python train.py --model="audio-text matching model" --dataset="synthesized solo parts of chorales (CocoChorales)" --train_examples=39062 --time_shift_ms=50 --n_mels=40 --hop_length=160 --input="log_mel" --spec_augment=false --win_length=512 --encoder_arch="ecapa_tdnn" --encoder_norm="batchnorm" --encoder_activation="celu" --encoder_depths=[12] --encoder_kernel_size=3 --encoder_stem="single" --encoder_widths=[128] --fusion="prefix" --tokenizer="word" --vocab_size=56 --fusion_encoder_width=192 --fusion_encoder_layers=7 --fusion_encoder_norm="rmsnorm" --fusion_encoder_norm_position="pre" --fusion_encoder_activation="gelu" --fusion_encoder_mlp_ratio=4 --fusion_encoder_head_dim=32 --fusion_encoder_fused_qkv=false --fusion_encoder_bias="all" --fusion_encoder_qk_norm=true --fusion_encoder_parallel_block=false --fusion_encoder_dropout=0.1 --fusion_encoder_inner_norm=false --fusion_encoder_drop_path=0.05 --fusion_encoder_positions="learned" --fusion_encoder_connector="linear" --init="xavier_uniform" --residual_init="zero_last" --optimizer="adamw" --learning_rate=0.00098 --beta1=0.9 --beta2=0.999 --eps=1e-06 --max_grad_norm=5.0 --max_steps=7100 --batch_size=192 --epochs=34.9 --lr_schedule="cosine" --final_lr_fraction=0 --warmup_steps=140 --weight_decay=0.3
Rows from block 4 of the audio encoder of a small audio-text matching model, named by matrix and row number. Each number is 128 + 32 x the weight over its row's rms, rounded and kept within 0 to 255. All counts start at 0. Numbers have three digits each.
Before each channel's rows are labels from the 100 clips, of 14976, where the channel reaches its highest value: "loudest band" is the band of the loudest frequency at the time of the peak. Only what is clearly more common there than usual is listed. The data: synthesized solo parts of chorales (CocoChorales).
# c30: last pointwise conv (encoder.blocks.4.c3.0.weight, 128x128x1), inputs 64-127

loudest band: 500 to 1000 Hz; 1000 to 2000 Hz
c30.43:151169129120087128111108120146105105117112094077090188171110196167156148105101199102171120123105159094128186156113088166056155134143117121134105131146124144153119176141109164172167111160133133

loudest band: 500 to 1000 Hz; 1000 to 2000 Hz
c30.96:106159176184133209099094120116098119113116124152150148202121185174175152139116173134112127134152144102147133151091125140091135167142120098176079130150088122154116161100104187170166130140139167

loudest band: 500 to 1000 Hz; 1000 to 2000 Hz
c30.6:113145117140094178124111147101148119101125162171134188130146132156142125099135158137141191127165134106161179132102093170127109125170166138140107078080139117144120162142156154198113177125170107

loudest band: 250 to 500 Hz
c30.106:083139071105151149158105105120051163165139110116096108061152076154141193153089090132157081111112117110089146124081148065107142113077073098151109077107129119068088142103081075060112157106113158

loudest band: 1000 to 2000 Hz
c30.49:093099115138150089100168133124184159136078169137101133085178140153071100144139098134095156123101143086125123074081136125103160146096157141104142090180143159148173150134144144071153138133137169

loudest band: 500 to 1000 Hz; 1000 to 2000 Hz
c30.109:138082152161076168119103145127132090153169143131100095172107148089205132089142154127104150108139112143128109194170091141158146169104167071112137107165137122178144140185094204110124167100164167

loudest band: 250 to 500 Hz
c30.18:105114163113103130062095137180128124173167094124149165151119176157151129162177157130129108134164148113118167140118169121105148157124166156161178102119144187197092169125115129202100156159137153

loudest band: 500 to 1000 Hz; 1000 to 2000 Hz
c30.70:102147115099128130136106111186105112137098137124145118126162162105072141148113146101104092155095116114146090132102112100120062168058102167149099173177120120089130097143119099133113146122107117

loudest band: 500 to 1000 Hz
c30.50:129178066104161186164133132136080102166205125166150117165143180119211089110107161089134170182190153178158205170185125174142116075091128151115108161133113119134087127101145155142136106152150067

loudest band: 500 to 1000 Hz
c30.91:134120131126125138174150179110127143166211111161167129196117201089159108145097107124161133139153135150128179186177140145123154068105150106156119093160104131120174170142149230161171175127137113

loudest band: 500 to 1000 Hz
c30.17:132172098126147152125091169189109118101174092144142113132130176156159135133110198115149124162193094112117160136127171151116137165148160095094154150160136151178146116097169198162133112126160152

loudest band: 500 to 1000 Hz; 1000 to 2000 Hz
c30.90:146162086172097174122134127139157108162158068077111131178155175084117125108119184116087207141124092092118139155102070186068157146067147101105113138149151137120080127130116150167106110150126181

loudest band: 1000 to 2000 Hz
c30.30:123115127160116157098099104158100114147086150125091128115052079128160106165130091154072133140135172153104114078104135109108098167092150123097132179144142117170158101147098099171129081116111130

loudest band: 500 to 1000 Hz
c30.55:139154119099139138081132096151150094083157101174112128116173131097138066149079121164116100114179105163110148173177151103089121148166161122112145177103144144094077137090130198143162144084129069

loudest band: 1000 to 2000 Hz
c30.83:136128154096126121132099125160093084182119124188101130117117097117146089074094123144150106107113071160106136135131102137178077121148132072141051118112097119096122154094085131090133139143074179

loudest band: 500 to 1000 Hz; 1000 to 2000 Hz
c30.51:149109130117126177161152129152135176144130169136174151193181132132164143097132124136129168176098106112071142180096085121126116073075150122087092086122099079144108174144110129156182105171094158

loudest band: 500 to 1000 Hz
c30.76:095131160119132131136094129108108118169151134143119175191093177095157089109138159085115163147107140134144127173157077168109173148149162135159100092152119095112127178128086147156161088184126156

loudest band: 250 to 500 Hz
c30.120:144114144124127132178119184097188098153117154149145117142135134122115133182139156189129159170137188169177105096120135158163127091176181171117114144167134159181106120164186098179132136148184160

loudest band: 250 to 500 Hz
c30.101:079109115122155066140169108116105126072075164095117148148166142098134150144144089172145131093069179134098169107168125155086097137108150153137176189096157177130111160157143159140098087163151104

loudest band: 250 to 500 Hz
c30.15:153107134104114116128183110155134077122118124159128105156131100214122089188148113171080132135110174151121100082079138141139158135124114098167124123151100179125154084188183107115097141164152093

loudest band: 500 to 1000 Hz; 1000 to 2000 Hz
c30.14:071094160168077196120141113177152080145146126130114182139144131117110073106151135137133197136149107085117138167133071163107162159094121113133115089122149128144137171170102151152126153150081133

loudest band: 500 to 1000 Hz
c30.33:092144129113088124144131102124153080148126067101136194152102119133124114157141150136138204156127128112140150179175076161088121146138122058151143128153149094093098182136089163181158128102092149

loudest band: 250 to 500 Hz
c30.9:106209103113192131197137139083121106104107183162166132137151115096095065093072125155169133107147095104186136151122174146114108073184138165134092114072151111093207140126137107152097150148111108

loudest band: 250 to 500 Hz
c30.123:073154140126091106127167131142149129114109126158086108128121129180119081118174134182127111059101146161140085159141151167089157144114127093136171120166106116113109120100161092080140101192154099

loudest band: 250 to 500 Hz
c30.105:148106178128097148081171097135132156145092093172135118160130111188129164167163118187129100094170195099114075088130135166114121112123143181101179183130211145151120106149142092188149136167184161

loudest band: 1000 to 2000 Hz
c30.114:145182115146173183203069133103123125124115106117144093159152178115131120107091199158159157121191121153193193118118133148151129142172150158085140145091113134172184155139155145115150099130156087

loudest band: 500 to 1000 Hz; 1000 to 2000 Hz
c30.53:126151132089160130106094107128167170156143139101098175151117132173155121165107125101133175179129122120103198178178131180173152139159154159141144183131152129113169136119122129131171098120092102

loudest band: 250 to 500 Hz
c30.127:152102156168079132134124118123109120098121134103134187182075135139092136165109134168063168169158085096150166097165092120140177096162130110139110126156095098119089134143101156120144083133141116

loudest band: 250 to 500 Hz
c30.94:108110185080087152083101065170171140121114096165080083148126136130114128114173083182094100127080167159128089157130133101135168090136137082152175149115121160132141155194150079130079117194138171

loudest band: 250 to 500 Hz
c30.47:156096101110109142068152138124154075133133181169156102144104114176126072140176082166130125070083128087116106116097174180142148130109164120105191141114146117132082089158127101102086150164185109

loudest band: 250 to 500 Hz
c30.64:085123101115166140134114103090099143153108114125111143116126112148083069166139116133128121102114116116079140088108179078157138146112127111096146114104173152110140145186144142137084064171196161

loudest band: 500 to 1000 Hz; 1000 to 2000 Hz
c30.103:161160108094171105122159119113136144156088109129111168159112102120100124144135126143093154100145129130136116173138084122064107161133176175158167116164150104092113154156125128168198117132096117

loudest band: 500 to 1000 Hz
c30.2:072102145142093171134149076118170143106154137166161209145133203078127114114104189070167140172146114166117151178188085165071162101090142086124131142106135124129109152147137157136147057124115088

loudest band: 250 to 500 Hz
c30.115:162124105147135138113140105119181126133084185119170127079082094158124149117136144145103127136113183179153077159127128102142102110184139120126137153116159165198193192120174105103094177173180090

loudest band: 250 to 500 Hz
c30.16:110111140127084152105186095171128118155144112177101122150088093121177063165133081158138086115157109173119118085142066121101137091102161118124153166131167165177125141163185125107105113147146113

loudest band: 500 to 1000 Hz
c30.72:131138121105134121087202159121126068142139119204155123099116099155083091165150135153094093136155120127091122162160099128089066133092172136120116155174091111081119147103165158143149122156119179

loudest band: 1000 to 2000 Hz
c30.21:065129112141141158094102077121089178127128110128130116142084129112151182116184093070128119055082163158117095123152153132091121133103083099119159127104152107103128148155098098089131086152147155

loudest band: 500 to 1000 Hz; 1000 to 2000 Hz
c30.77:145122132122145179158148105170095102163151102160150143128127151131207095106136113130127141128140150175160140192157092129117113163114114104145166127086091119164104101096155211146135167103146159

loudest band: 500 to 1000 Hz; 1000 to 2000 Hz
c30.37:099105174125089196154101169132120127166136137116184105184135180100177093142173179123151134191123120085113186164076115151115128124108161115117157116106119138142158110138097106165163106129099134

loudest band: 1000 to 2000 Hz
c30.48:099117169160116108149155137073104111112079099113087100159101072136135124104117133163125093120116094119152092076068138103145129160146110146127153090166151130136153114155165137090142122115141179

loudest band: 500 to 1000 Hz; 1000 to 2000 Hz
c30.100:141127178153105116122153167172158151105168135126089105164138148120149082158125141120119115158117168165154128176175050112162154127136144153128126127099135110098163110164130121157161164103098126

loudest band: 500 to 1000 Hz; 1000 to 2000 Hz
c30.66:162181107142138197148113151149105122118148141091111165160088202086162154121152175099151128186196098120155186130083117171162167069174156144154085102084139117159094116126111155199112159165160152

loudest band: 500 to 1000 Hz
c30.19:166105091156145193101096104170117053164143074118089122158110163158174142083094141149111179155164145115158167117132150201122139111112173132131100094156103138108075097173151184109127103149068172

loudest band: 250 to 500 Hz
c30.28:129138113136129114144116134056086166093085146083165104114132144161127138092160123160131066144056139085122062036139136113089122104114112102114149174107102168112129081132166089088147067137143126

loudest band: 1000 to 2000 Hz
c30.61:127118132080109104146169136122105079137086127106128122113139159149130069073122085124133166157129092114165111122083144092127089139137100121110116139168144097107096165125127135144104113148105170

loudest band: 250 to 500 Hz
c30.42:121110100082081073148105169089101164149078126141140120102118079103118112131167076175123131081107131091076140125174137136158139112128083165121127146161167133142124144098140151100159125137099149

loudest band: 1000 to 2000 Hz
c30.67:106100110156149125092127155148068131165107099134119152134118108061114099087092119085151150140142077164098152129183139138176061129156115126112094072158095074128119163087053092061133094111117083

loudest band: 500 to 1000 Hz; 1000 to 2000 Hz
c30.3:123113085144152092172183117120175130130134132114126149070116074132156148140143097176078083094117160133103133165154168103080151122169152083157135132174120143141144124144133133101094088157074169

loudest band: 1000 to 2000 Hz
c30.108:131139137165123106152144170126165084160103126186173152156093135083116140137157138120154160133175156186141187184166151123102100168128103148136100141102147092111186165144089106098135158147092137

loudest band: 1000 to 2000 Hz
c30.29:108173117172173114167105127063109173086120173108123147159175119128118129084093144154175095173097106084128146084086161070176090107139107125086108166102155149118184095110127085147079137142114172

loudest band: 1000 to 2000 Hz
c30.111:078169110146073140114144118130129142178157087081094205174118176130153140106103193129128146152103134118192182114121137126174151128100161127108088169081132094171101178122146107160084081134112169

loudest band: 500 to 1000 Hz; 1000 to 2000 Hz
c30.99:115128143151187166110103152131100126130176145149118172143099163161197140121128205104103179194207166116173197134112132162140130096137171132111084097101141127182145131153162175179087100128096105

loudest band: 250 to 500 Hz
c30.24:123084122122114095083146084178175142163085152115098100105147151144161060126200074141162121066143161120080094099130102134086174091097138150158183128128152113149089123134194138176148174176183174

loudest band: 250 to 500 Hz
c30.78:091115165120127104071134155088116108118124106110143109158112138160112077146177144193077071169121159170090091105168124139088116132110147159154194148109152198125116105139102125108117100162182136

loudest band: 1000 to 2000 Hz
c30.65:125168161182134143174126168118156156154143164099129142162096126095114162099139192094111155180161100174153185153077199158136128103160127154129082113108107121148159177146116135154108106169143172

loudest band: 500 to 1000 Hz; 1000 to 2000 Hz
c30.122:158096092137160173168125096128149157125165148076147207166156157082152154125137201132109157171148155135169203135134103119107159164143097178130086169112105131138146150079125191138182147125157149

loudest band: 250 to 500 Hz
c30.80:141154154126152106111177164123188134143168172122132134157069123133108090118126129144139078134158134166185107157095103177125086094129197146067146116116130132125187167183159080109109093189140092

loudest band: 1000 to 2000 Hz
c30.88:122156150141130129094154166089151133118095114100166150116172157093114156114158142139134106149126127149201122167133126071084151177125112160090100173152118169096115163139104136169097090120150103

loudest band: 1000 to 2000 Hz
c30.82:127131079093102113113121080171139048173108069161075184119093093157090064144136101104070145131141127156124105161112147084095163141108113131165152085172101161081095159117133114151159148133138120

loudest band: 250 to 500 Hz
c30.57:109077119137099170102162090096190125141157126129128167102083088209172169108201106153160108121139184164136110113120159127170178113142085126149207144150178189159131147190121164122112123182129110

loudest band: 1000 to 2000 Hz
c30.26:132129171149069127109170168139151144186125085186090112117145118108170142162133094122140157123095086120073097116089074095091121138135129140087131169157084140106123132154106102093142123106071184

loudest band: 250 to 500 Hz
c30.4:140080154114086094088107185113120129145152114145146119102200140176069132143127092127167145104105176115097081148140154101158178098146136166133153123154136149096108148119121068077128172161110138

loudest band: 250 to 500 Hz
c30.45:139137143092129116153191095172153107134125110163141151117123168172130113176141125152155171151184200138125118180159156158175139148168135118174177133138129149190184183114161175195177175126139088

loudest band: 250 to 500 Hz
c30.41:092103129124115152143154135159173100073103135150165097135093141159134094159116132193136084133133187157128133133200111177120075094116175117137167190109142158181086107149183096166164100161188139

loudest band: 250 to 500 Hz
c30.62:120152145110157110123150103167156179094114157157139103142146124179175125117124102190116158163152146124201099134104108128150152155121108170092132186111131139162172164111159159162109123180158077

loudest band: 250 to 500 Hz
c30.56:166169106128193120175082139095114167067089154107176060109152148099095156108073143142144119091160079104160152128137126120151116151094087137111056091123074057105155110101090148115069109122108123

loudest band: 1000 to 2000 Hz
c30.63:105131088144172157149175119132172137100152108172133111080130089108070110117124124171163098100126164149140121095080112134092114180158088133114191129131127111106175089155135108143121100128113117

loudest band: 500 to 1000 Hz; 1000 to 2000 Hz
c30.11:119149114177136182110100098116100135155132105085089183151146125148168107166120204169078167195172109099117145120111141169176119155145161129165100167117113161163162162172102107153124133102156138

loudest band: 250 to 500 Hz
c30.124:113151154142155146112175127096183157096157098130056092093139159184172083136158165156170122083135149132113142146148097143136124161157084157156174190133168137150109087199148124160096153138165074

loudest band: 1000 to 2000 Hz
c30.20:101157140159112131163126157129085124119082143098153090150140162074107103163077133115147057151130164148123063091071156091117089165128143158124082116125166161087129117086093080142061115089147125

loudest band: 500 to 1000 Hz; 1000 to 2000 Hz
c30.13:112098133120099104074154088102161070141154116120153136146130092103160153138096151123140137154143152082078100166096141141093136152117140144175118072201142125085117122098140152095183168135090159

loudest band: 1000 to 2000 Hz
c30.39:080123122168096136162103113113146120094109140082134127132123104092125181111155089114125081135061146153080097135058163133098130176124101120089156159138114106116151116124153091142068093096152185

loudest band: 250 to 500 Hz
c30.104:111081149126151098079183112140156138114150118152095138098117137180110100129181138157126095128158156130122135154158156121103122091112058110106145181142176198099075101146139104170126098131111102

loudest band: 250 to 500 Hz
c30.93:086137106142154134116120125141176127091146163121130158139128142093130146138172155167116179105131149151110159132134159185159079100143190083119118122105108137174167137144170101133125054169182155

loudest band: 1000 to 2000 Hz
c30.79:109169131187124101155131181141085168122114117146125139160130156073139166161141091131148103144086102154133126140155115147157119138151140175081066131129148126178140102138081094157157119153125171

loudest band: 250 to 500 Hz
c30.117:111100151132107091127169103129201103121090106123073145161102166154167148118158089150122151084106162173150139136177159178115139149122173140137116147127137113129086154135113099160183162190162109

loudest band: 1000 to 2000 Hz
c30.86:114136141110096146131171093150110129147117142145130120168108183127166086179129125144113155114186113156111129111187146167139077167157109149117131092141151125132161138110123088145146121122096142

loudest band: 500 to 1000 Hz; 1000 to 2000 Hz
c30.38:169103102174116158128147130122165141117127156115144149181179189115184144110119151143146189182206148167180185151131152145122163164147133097104139101128160087191123155086154195166162118137154097

loudest band: 250 to 500 Hz
c30.73:099162099110137099117104144107099133173112105137140147155135135107143136188158174120102092131146203175153109141139073177091125133125118165123135166094110183146112155156111155196086110099137047

loudest band: 250 to 500 Hz
c30.68:160152171109115076094165149094157144152143078135091148132118121159115056164126110118157113112132182110143107127134076145128130116113128124128155209163117193154101077156145172176103112164125089

loudest band: 500 to 1000 Hz; 1000 to 2000 Hz
c30.8:141099138116135120092104148119118155105192138102155115201109176109178120114145156110138169118187119135129150131111066116155127172082125142144177146105124111125136123127119184172104089098125120

loudest band: 500 to 1000 Hz
c30.1:142088099089136085142116097119097130166126101175089121076132100114136137082120073159070112070130139178117105155174112112126094149158148099136110150143153093132110085124127173107086106118095120

loudest band: 500 to 1000 Hz; 1000 to 2000 Hz
c30.31:147113074100123118109073134142115131199101141096099090103090089109097078089083155065092150149103118112128120129096092130120144149158136097169104079168138057143125083109133111081069135061085105

loudest band: 500 to 1000 Hz
c30.84:088164110093107146097169127154118062151131101105146113159117166137167133131169089122091127135097076102119177110179096159098132137133124091118111096114111093125084094121164194161194123094103107

loudest band: 250 to 500 Hz
c30.25:118083160159160099157187160144130123124114114150082143116165103181140154179205122142170139141109139133101128139163082155104107159075130170132193203129099133173090148103163099187085119097102160

loudest band: 500 to 1000 Hz
c30.118:107139110168123077160190108149104123138116100170103129064119115129171060171097084144123123127109164192129085147181096126164128117165170135110132147165141130099133108109130111144156102128123183

loudest band: 250 to 500 Hz
c30.0:101151123143106089160206151138172166162168123169141125102152173159141111196177115141165141137098118116142096143130167149131166088143088172080153155080162135164096105162177132184125146152127155

loudest band: 250 to 500 Hz
c30.81:169185152164101115202122139118139118076124147106147152102138138169101085183122111116133080104143126113153063106068152082148104118185120157093174141134157171184125182181153092125066135171129157

loudest band: 500 to 1000 Hz
c30.74:092158147158083176123101082134161148161169120161076144178154171104206102157128161083161133093164073125087189164163135156143163102079120098149159108127111158142145113136080178166156173140079172

loudest band: 500 to 1000 Hz; 1000 to 2000 Hz
c30.71:103121165108076154114111140166148122150169126082105205222117212097156132085088170126107153101198127087171156138091153175130186118158173148138137174146109110108102168129116176145174096122119105

loudest band: 500 to 1000 Hz
c30.35:069121100125127159096170092146084095145166082085123180132139159114109064094118170116118125113189141147139146148124147139065100091072109073110155116118086105127111089081096158106192061113131153

loudest band: 250 to 500 Hz
c30.34:137207109161176082209145159070171132103146194140144080075134100140141169074134106115147120097114161130124153139144128081163142158125082153103149099104163151123191125146099129092113079115099160

loudest band: 250 to 500 Hz
c30.116:103116146124100169116108117119193122139115155109114180088092099181122081181170091149094138090105110123113137140173168099161115109107104165131198156153171183142152121193148087180108127191137121

loudest band: 500 to 1000 Hz
c30.59:164136064158134162085098137134102096128138124153156127079151126062145146113082143089132148102112092111142154161100109087140111146145112097085087132140125083046083093119080133132122117107064148

loudest band: 250 to 500 Hz
c30.27:136196126155160109195114172128099152103108167092168135110153156117139084120170129153181100175124169121189069098135137098123097107169112136142135185160114106109095099142141086122076108141119144

loudest band: 250 to 500 Hz
c30.87:100128138166161102091151097130167090167136147102109113137117097121090105205189171161115129137136180084133084115111164153122166158120113153159201198159144205162131095164129134190099083170189147

loudest band: 250 to 500 Hz
c30.54:115131093129112075133084074144104163136076113103169138108171134126086158082153071125109115057061139142146129073111117143080094148091132160118154101108136092082101108096153107086143086135122133

loudest band: 250 to 500 Hz
c30.110:094084149111101145123146117155150149142172075164119131109108145145190124196145122177126115124153132099175102120130140142151144128123156134142209187161149203196091097120137134205135128166173085

loudest band: 500 to 1000 Hz; 1000 to 2000 Hz
c30.58:108171088154098191084092129085138082087142095147142167194157184129144065153111146143099191145189133083122183091169150171121115072163149117148163134147078108126126097093109189125187091126077097

loudest band: 250 to 500 Hz
c30.32:121171142170186167186135121149140172136110179168185155122123094136103114098131152165168129105126121128156163160127134133136162130167135148128099121152104129146175126135160147141153175132147094

loudest band: 1000 to 2000 Hz
c30.44:187139137183082169131105126152109095147099104134103128096069107120177164122077091115096122109082105118092139097097077096164142135135124104153077080158174115089158110187146140098097157069085181

loudest band: 500 to 1000 Hz; 1000 to 2000 Hz
c30.89:103159140128149153100149134157112086182170100101126164219162218093166114107137141101080175133160154126158105160117130176098137112080105103120141139101097164112086106157093144192154155086140189

loudest band: 500 to 1000 Hz
c30.22:148144096139139141086192120152165128179135092164107130161143092154121120122163165105080136130099150111092180172135160161096122175132172136133123101187130105164090111148119139164183180157164186

loudest band: 500 to 1000 Hz
c30.75:124081088120083149096135120150164085094169154094081183175152177090168104111137161104126190176160080157083132193143097119118166113083165138107127154129168116159138157109113204177200106111120132

loudest band: 250 to 500 Hz
c30.112:099136189075136152112135107089149082118127109152152117141157137146102075167122067150071113087120121162100128118176133118152117169117158111168147121086147118183156135139116081152074158162186083