Weights of a small audio-text matching model: encoder arch ecapa_tdnn, encoder widths [128].
Rows from block 8 of the audio encoder of a small audio-text matching model, named by matrix and row number. Each number is 128 + 32 x the weight over its row's rms, rounded and kept within 0 to 255. All counts start at 0. Numbers have three digits each. After the name is the row's rms in percent of the matrix's.
After each channel's rows are labels from the 100 clips, of 14976, where the channel reaches its highest value: "peak on" is the class under the peak. Only what is clearly more common there than usual is listed. The data: synthesized solo parts of chorales (CocoChorales). In brackets: how many of the 100, against the usual share in percent.
# c30: last pointwise conv (encoder.blocks.8.c3.0.weight, 128x128x1), inputs 64-127

c30.115 097:088171146117107170159101144157118135145186154113091122127125104144188154124130092135173184154141128153177147156101122149166191155100171085089120141108196166164135176146123174133196117116191110
peak on: G3 (47 vs 1.7)

c30.65 106:094152078154166140121143148109126148146159163167102143150138106071157182134066061066099110119090125128095101115152171177132161144128083114144167165104110127129094136162117119131163130138146077
peak on: G3 (46 vs 1.7)

c30.68 101:096154162148141174199094101144112165144167116153155110171135163130141113108184123133113166160106139151123148141124147180105164165163118102108162123153152137096165109167102086164124093135140150
peak on: G3 (43 vs 1.7)

c30.59 100:097124123166101153086123124104145096165149141097091077127097091124147164162125147154171099146117115110135185129124104177143119155146116098179087166116164109118111126146073157156118132083147093
peak on: G3 (46 vs 1.7)

c30.90 103:127129141142117150155079100191171149142078136164135154130121153137109138145161125174126107146118110176143196133096116139154082172138112156098139113100114141121124156095194101153134092117117174
peak on: silence (99 vs 12.1)

c30.58 105:104112192165152087102159117143187171146146109120148147111171125160124097119150130167168152168163168136140102125123196178169181147167135106173142168171142127165124115141121119093147164075113158
peak on: D#5 (83 vs 2.9)

c30.72 093:133127124157200117131152175142192100159103125144197134084148134166181144123159140129152123161140094137192127108155123223109161117136092123138129127129136219208199145193105112092073141152129142
peak on: silence (100 vs 12.1)

c30.43 098:155098094155223138207113078122134102089145203147167183123137154099100139161139155128160117074168166112122120143107111193146119149134161148139107170087170169100109163165113132155137132111174080
peak on: silence (100 vs 12.1)

c30.47 089:166195172129102113144122114173130138142152127111134171169089154100112171184085136101175135091114154209176123148187158101162134097163117086154074155092200159111147162130153109119132113127189115
peak on: G3 (50 vs 1.7)

c30.125 099:191116133138104159124162067131159075162143175103103159147161158202098089069143175138189107159143116141134132136098105153113121151141154134126097108145141134198148119138133142149087148151119105
peak on: D#5 (54 vs 2.9); D5 (35 vs 2.9)

c30.99 092:148131079107130167150100121170132145095075101107145128126091121141148189117095111110175144096134144139195156138108157147133174152088171175132123146127194178087110144146093097099124157117179111
peak on: G3 (48 vs 1.7)

c30.32 092:107145116122082114117136172122147169197068120149124113135094123129149108130082123123173175087091158122156126115191174123121151164115127141176157192137110177133107127177133158115176162171176104
peak on: G3 (52 vs 1.7)

c30.1 104:124161122123109149120165177120138127129078086083147146175146143109113164099146095138102114116098136121141130151119118111152159152098127087142134148175151095158128183156136130143098198136169131
peak on: G3 (51 vs 1.7)

c30.67 095:112185083131177163165156140165135156177159179102164166090138127090152096097127147167110140150154157144111170168124144150177135093165117103187079160158130104108155188183102140138118182120162153
peak on: G3 (49 vs 1.7)

c30.81 104:090117089162154145198137117150158140144112163111112167155161092122122182160160091174119185149115174105127140151126169139184162128168127120162091177119111145094137186157101144136138088179122116
peak on: G3 (48 vs 1.7)

c30.111 102:174154150110097135111097149103188122159162126153126160118106158141197060116210119136160161154161142129166097145091157154108175156180133123079134126185160131199203131165100093120172086118139139
peak on: D#5 (65 vs 2.9); D5 (25 vs 2.9)

c30.28 097:133147102136132160099111126138161168102164174135169115177183126203096157117188145140174155179150124074133109109130123178159155083136174104107107077177089107180153122153067097137157167131153141
peak on: D#5 (86 vs 2.9)

c30.46 101:085120099102148161153109093156111102123103207165153165148119111119143169075146132140106114088111127185133114127115165143147143101133147118087151098123101175118089178155155154096147099081090152
peak on: silence (100 vs 12.1)

c30.18 094:114172101134144133162119104126116165172149190087106109175150142131108151162150100122175166170128107146133131140193174122129131155140089117183162123163193132150107149171143107127142102094177176
peak on: G3 (50 vs 1.7)

c30.0 096:143124118167139148166139119140128119135134088196093121091156171153161152124198127121137124112135071126151094111174170150138167123189105113108100146071122164113134152143124155083157187126108102
peak on: G3 (49 vs 1.7)

c30.80 099:155107138121164091147132114082172169128177152110159087158150155134131128102165090147091194115147082162161116161125189103156177076167070131163153154084158113094085110183126126153139148178142085
peak on: G3 (49 vs 1.7)

c30.108 098:140099160121169113119138177160161089111133118155155171079120144122192123113143178137175093152121135109095098117148066172152168138198111152116117089129132130121130085093083176099134107121092145
peak on: silence (100 vs 12.1)

c30.51 097:228130180153132121160085101143171103110154135151167145132156141146123113152159165159164143185174087119140105166112113075119163095094137181146123143144087084212161099089110121172161101154138104
peak on: D#5 (64 vs 2.9); D5 (29 vs 2.9)

c30.121 102:167142104098124197149173122117180142099177093132146184122121137167136171122145082104152146088086076144140122094116173100107144160171088108112056166119126168104177194176155145066112146198112083
peak on: G3 (46 vs 1.7)

c30.94 101:199132138174134129095212139124160143166103117175140082122119131144115183152081087125127198154145112089132136165118187131105092087092120074135117104120176122135088184177082076143154130140121159
peak on: G3 (46 vs 1.7)

c30.33 092:160080177138137127153143068122183096117144092187179155132127128186151140149171180100199176190142140111130111159124089166152174178151098138116165122126088113123176163091107112109145103117113145
peak on: D#5 (55 vs 2.9); D5 (36 vs 2.9)

c30.98 099:092130135160205105187145136183130160147121158156142189155140072143129144106080135148156161149164178181098175162166126128098094171165146101153128138102183150091113160170177130122127117127131089
peak on: silence (100 vs 12.1)

c30.11 096:138181188099125178126153160098107118134177132124125134112168144184191122121132139141167133159115122113187097111145137171131097151130167139177124187146128174176164177188161141170133179144175153
peak on: G3 (50 vs 1.7)

c30.70 091:112185143122176202199109129104106168104107156116110125161157141112153146144102176157148113108141108188168126126105117145144164114185153136122143142166112167175158113189107080100187101104174089
peak on: G3 (47 vs 1.7)

c30.91 100:137154101150080154133113138086133176156152093175084107138158088111139181144138143128124146131097113155144163182129188083192119084123171047122113114149119108065117145141201140167145143071154132
peak on: G3 (51 vs 1.7)

c30.56 099:166130126098121141096159125169147151193126141181143110143127113166092175076126151104164165085131120102195132099175167161174090138106137143179156179176161179165083180189114134118157152171159114
peak on: G3 (52 vs 1.7)

c30.27 102:143169168158190100136107124146168092181112190153179119162090175151150155164123105093123141176128133114162138133115165159166133115096138178140112106125108183133127176138093092090101075150162136
peak on: silence (100 vs 12.1)

c30.85 107:091106131117156153159176157120112159164088167101145154129154091134122153131083146145171137144172176089134107074151134201118168116132157127144094162113151139058084096102094075115121150092189068
peak on: G3 (35 vs 1.7); silence (31 vs 12.1)

c30.14 095:129186088155076154174205068104175148205114110132110089150130124101106150182083121168125153101112107113145099095185178159173135078158138160133152123109145165130162121128090123164153096140179082
peak on: G3 (48 vs 1.7)

c30.127 100:098178101177152146158127115172141132142142137107103131128109118096079109143056078115122071140162154147110112074100170164189089081166151136144142168096115149116120122123161149076117094085107117
peak on: silence (81 vs 12.1)

c30.44 086:115145113103188148127090083206168155173146124107138143162106099117087134152089105105160125066119127086117160151170097144097198099144112085162126135156117153118092162167119146110121078103142106
peak on: silence (100 vs 12.1)

c30.40 095:083151147170133143187096141155186100169094146159126137150078088113097096144112089131187086161177176115143162099105140186106120123155143090144116096105123119112115146189133139088093123125137098
peak on: silence (100 vs 12.1)

c30.126 099:090110116106180160133151131149151109158082167122130149103114151139114090171157142081142130168160138074108153114124073149106125125101147178108140091140153170153134145107106077074122116075113123
peak on: silence (100 vs 12.1)

c30.5 095:133173108126168156151123083133148115123103130131149110169133108156103173161129114184110123111153123180196112170170123107122144132102103145124171144105204116142117099174091142175188127152210134
peak on: G3 (47 vs 1.7)

c30.116 098:111133168146158162149137079169156164111095185124136163167149101100089106156116103146188134164144101116160161155090136188148102153145082182097075148105107126149130118162100125124144098132099094
peak on: silence (100 vs 12.1)

c30.3 094:095146108154077150142080136087088175190103115084080098204109124151178135114108085164108141077091129194113192148138160170165123140141125094141075189093150115124147143172124152127120137157177100
peak on: G3 (51 vs 1.7)

c30.57 095:118180144177191164169174122102134114159103157089099115118160130124162160142114162137180106152105176111137147129103126167146165180095153102122155166185142171121140137116132146084178093150172115
peak on: G3 (46 vs 1.7)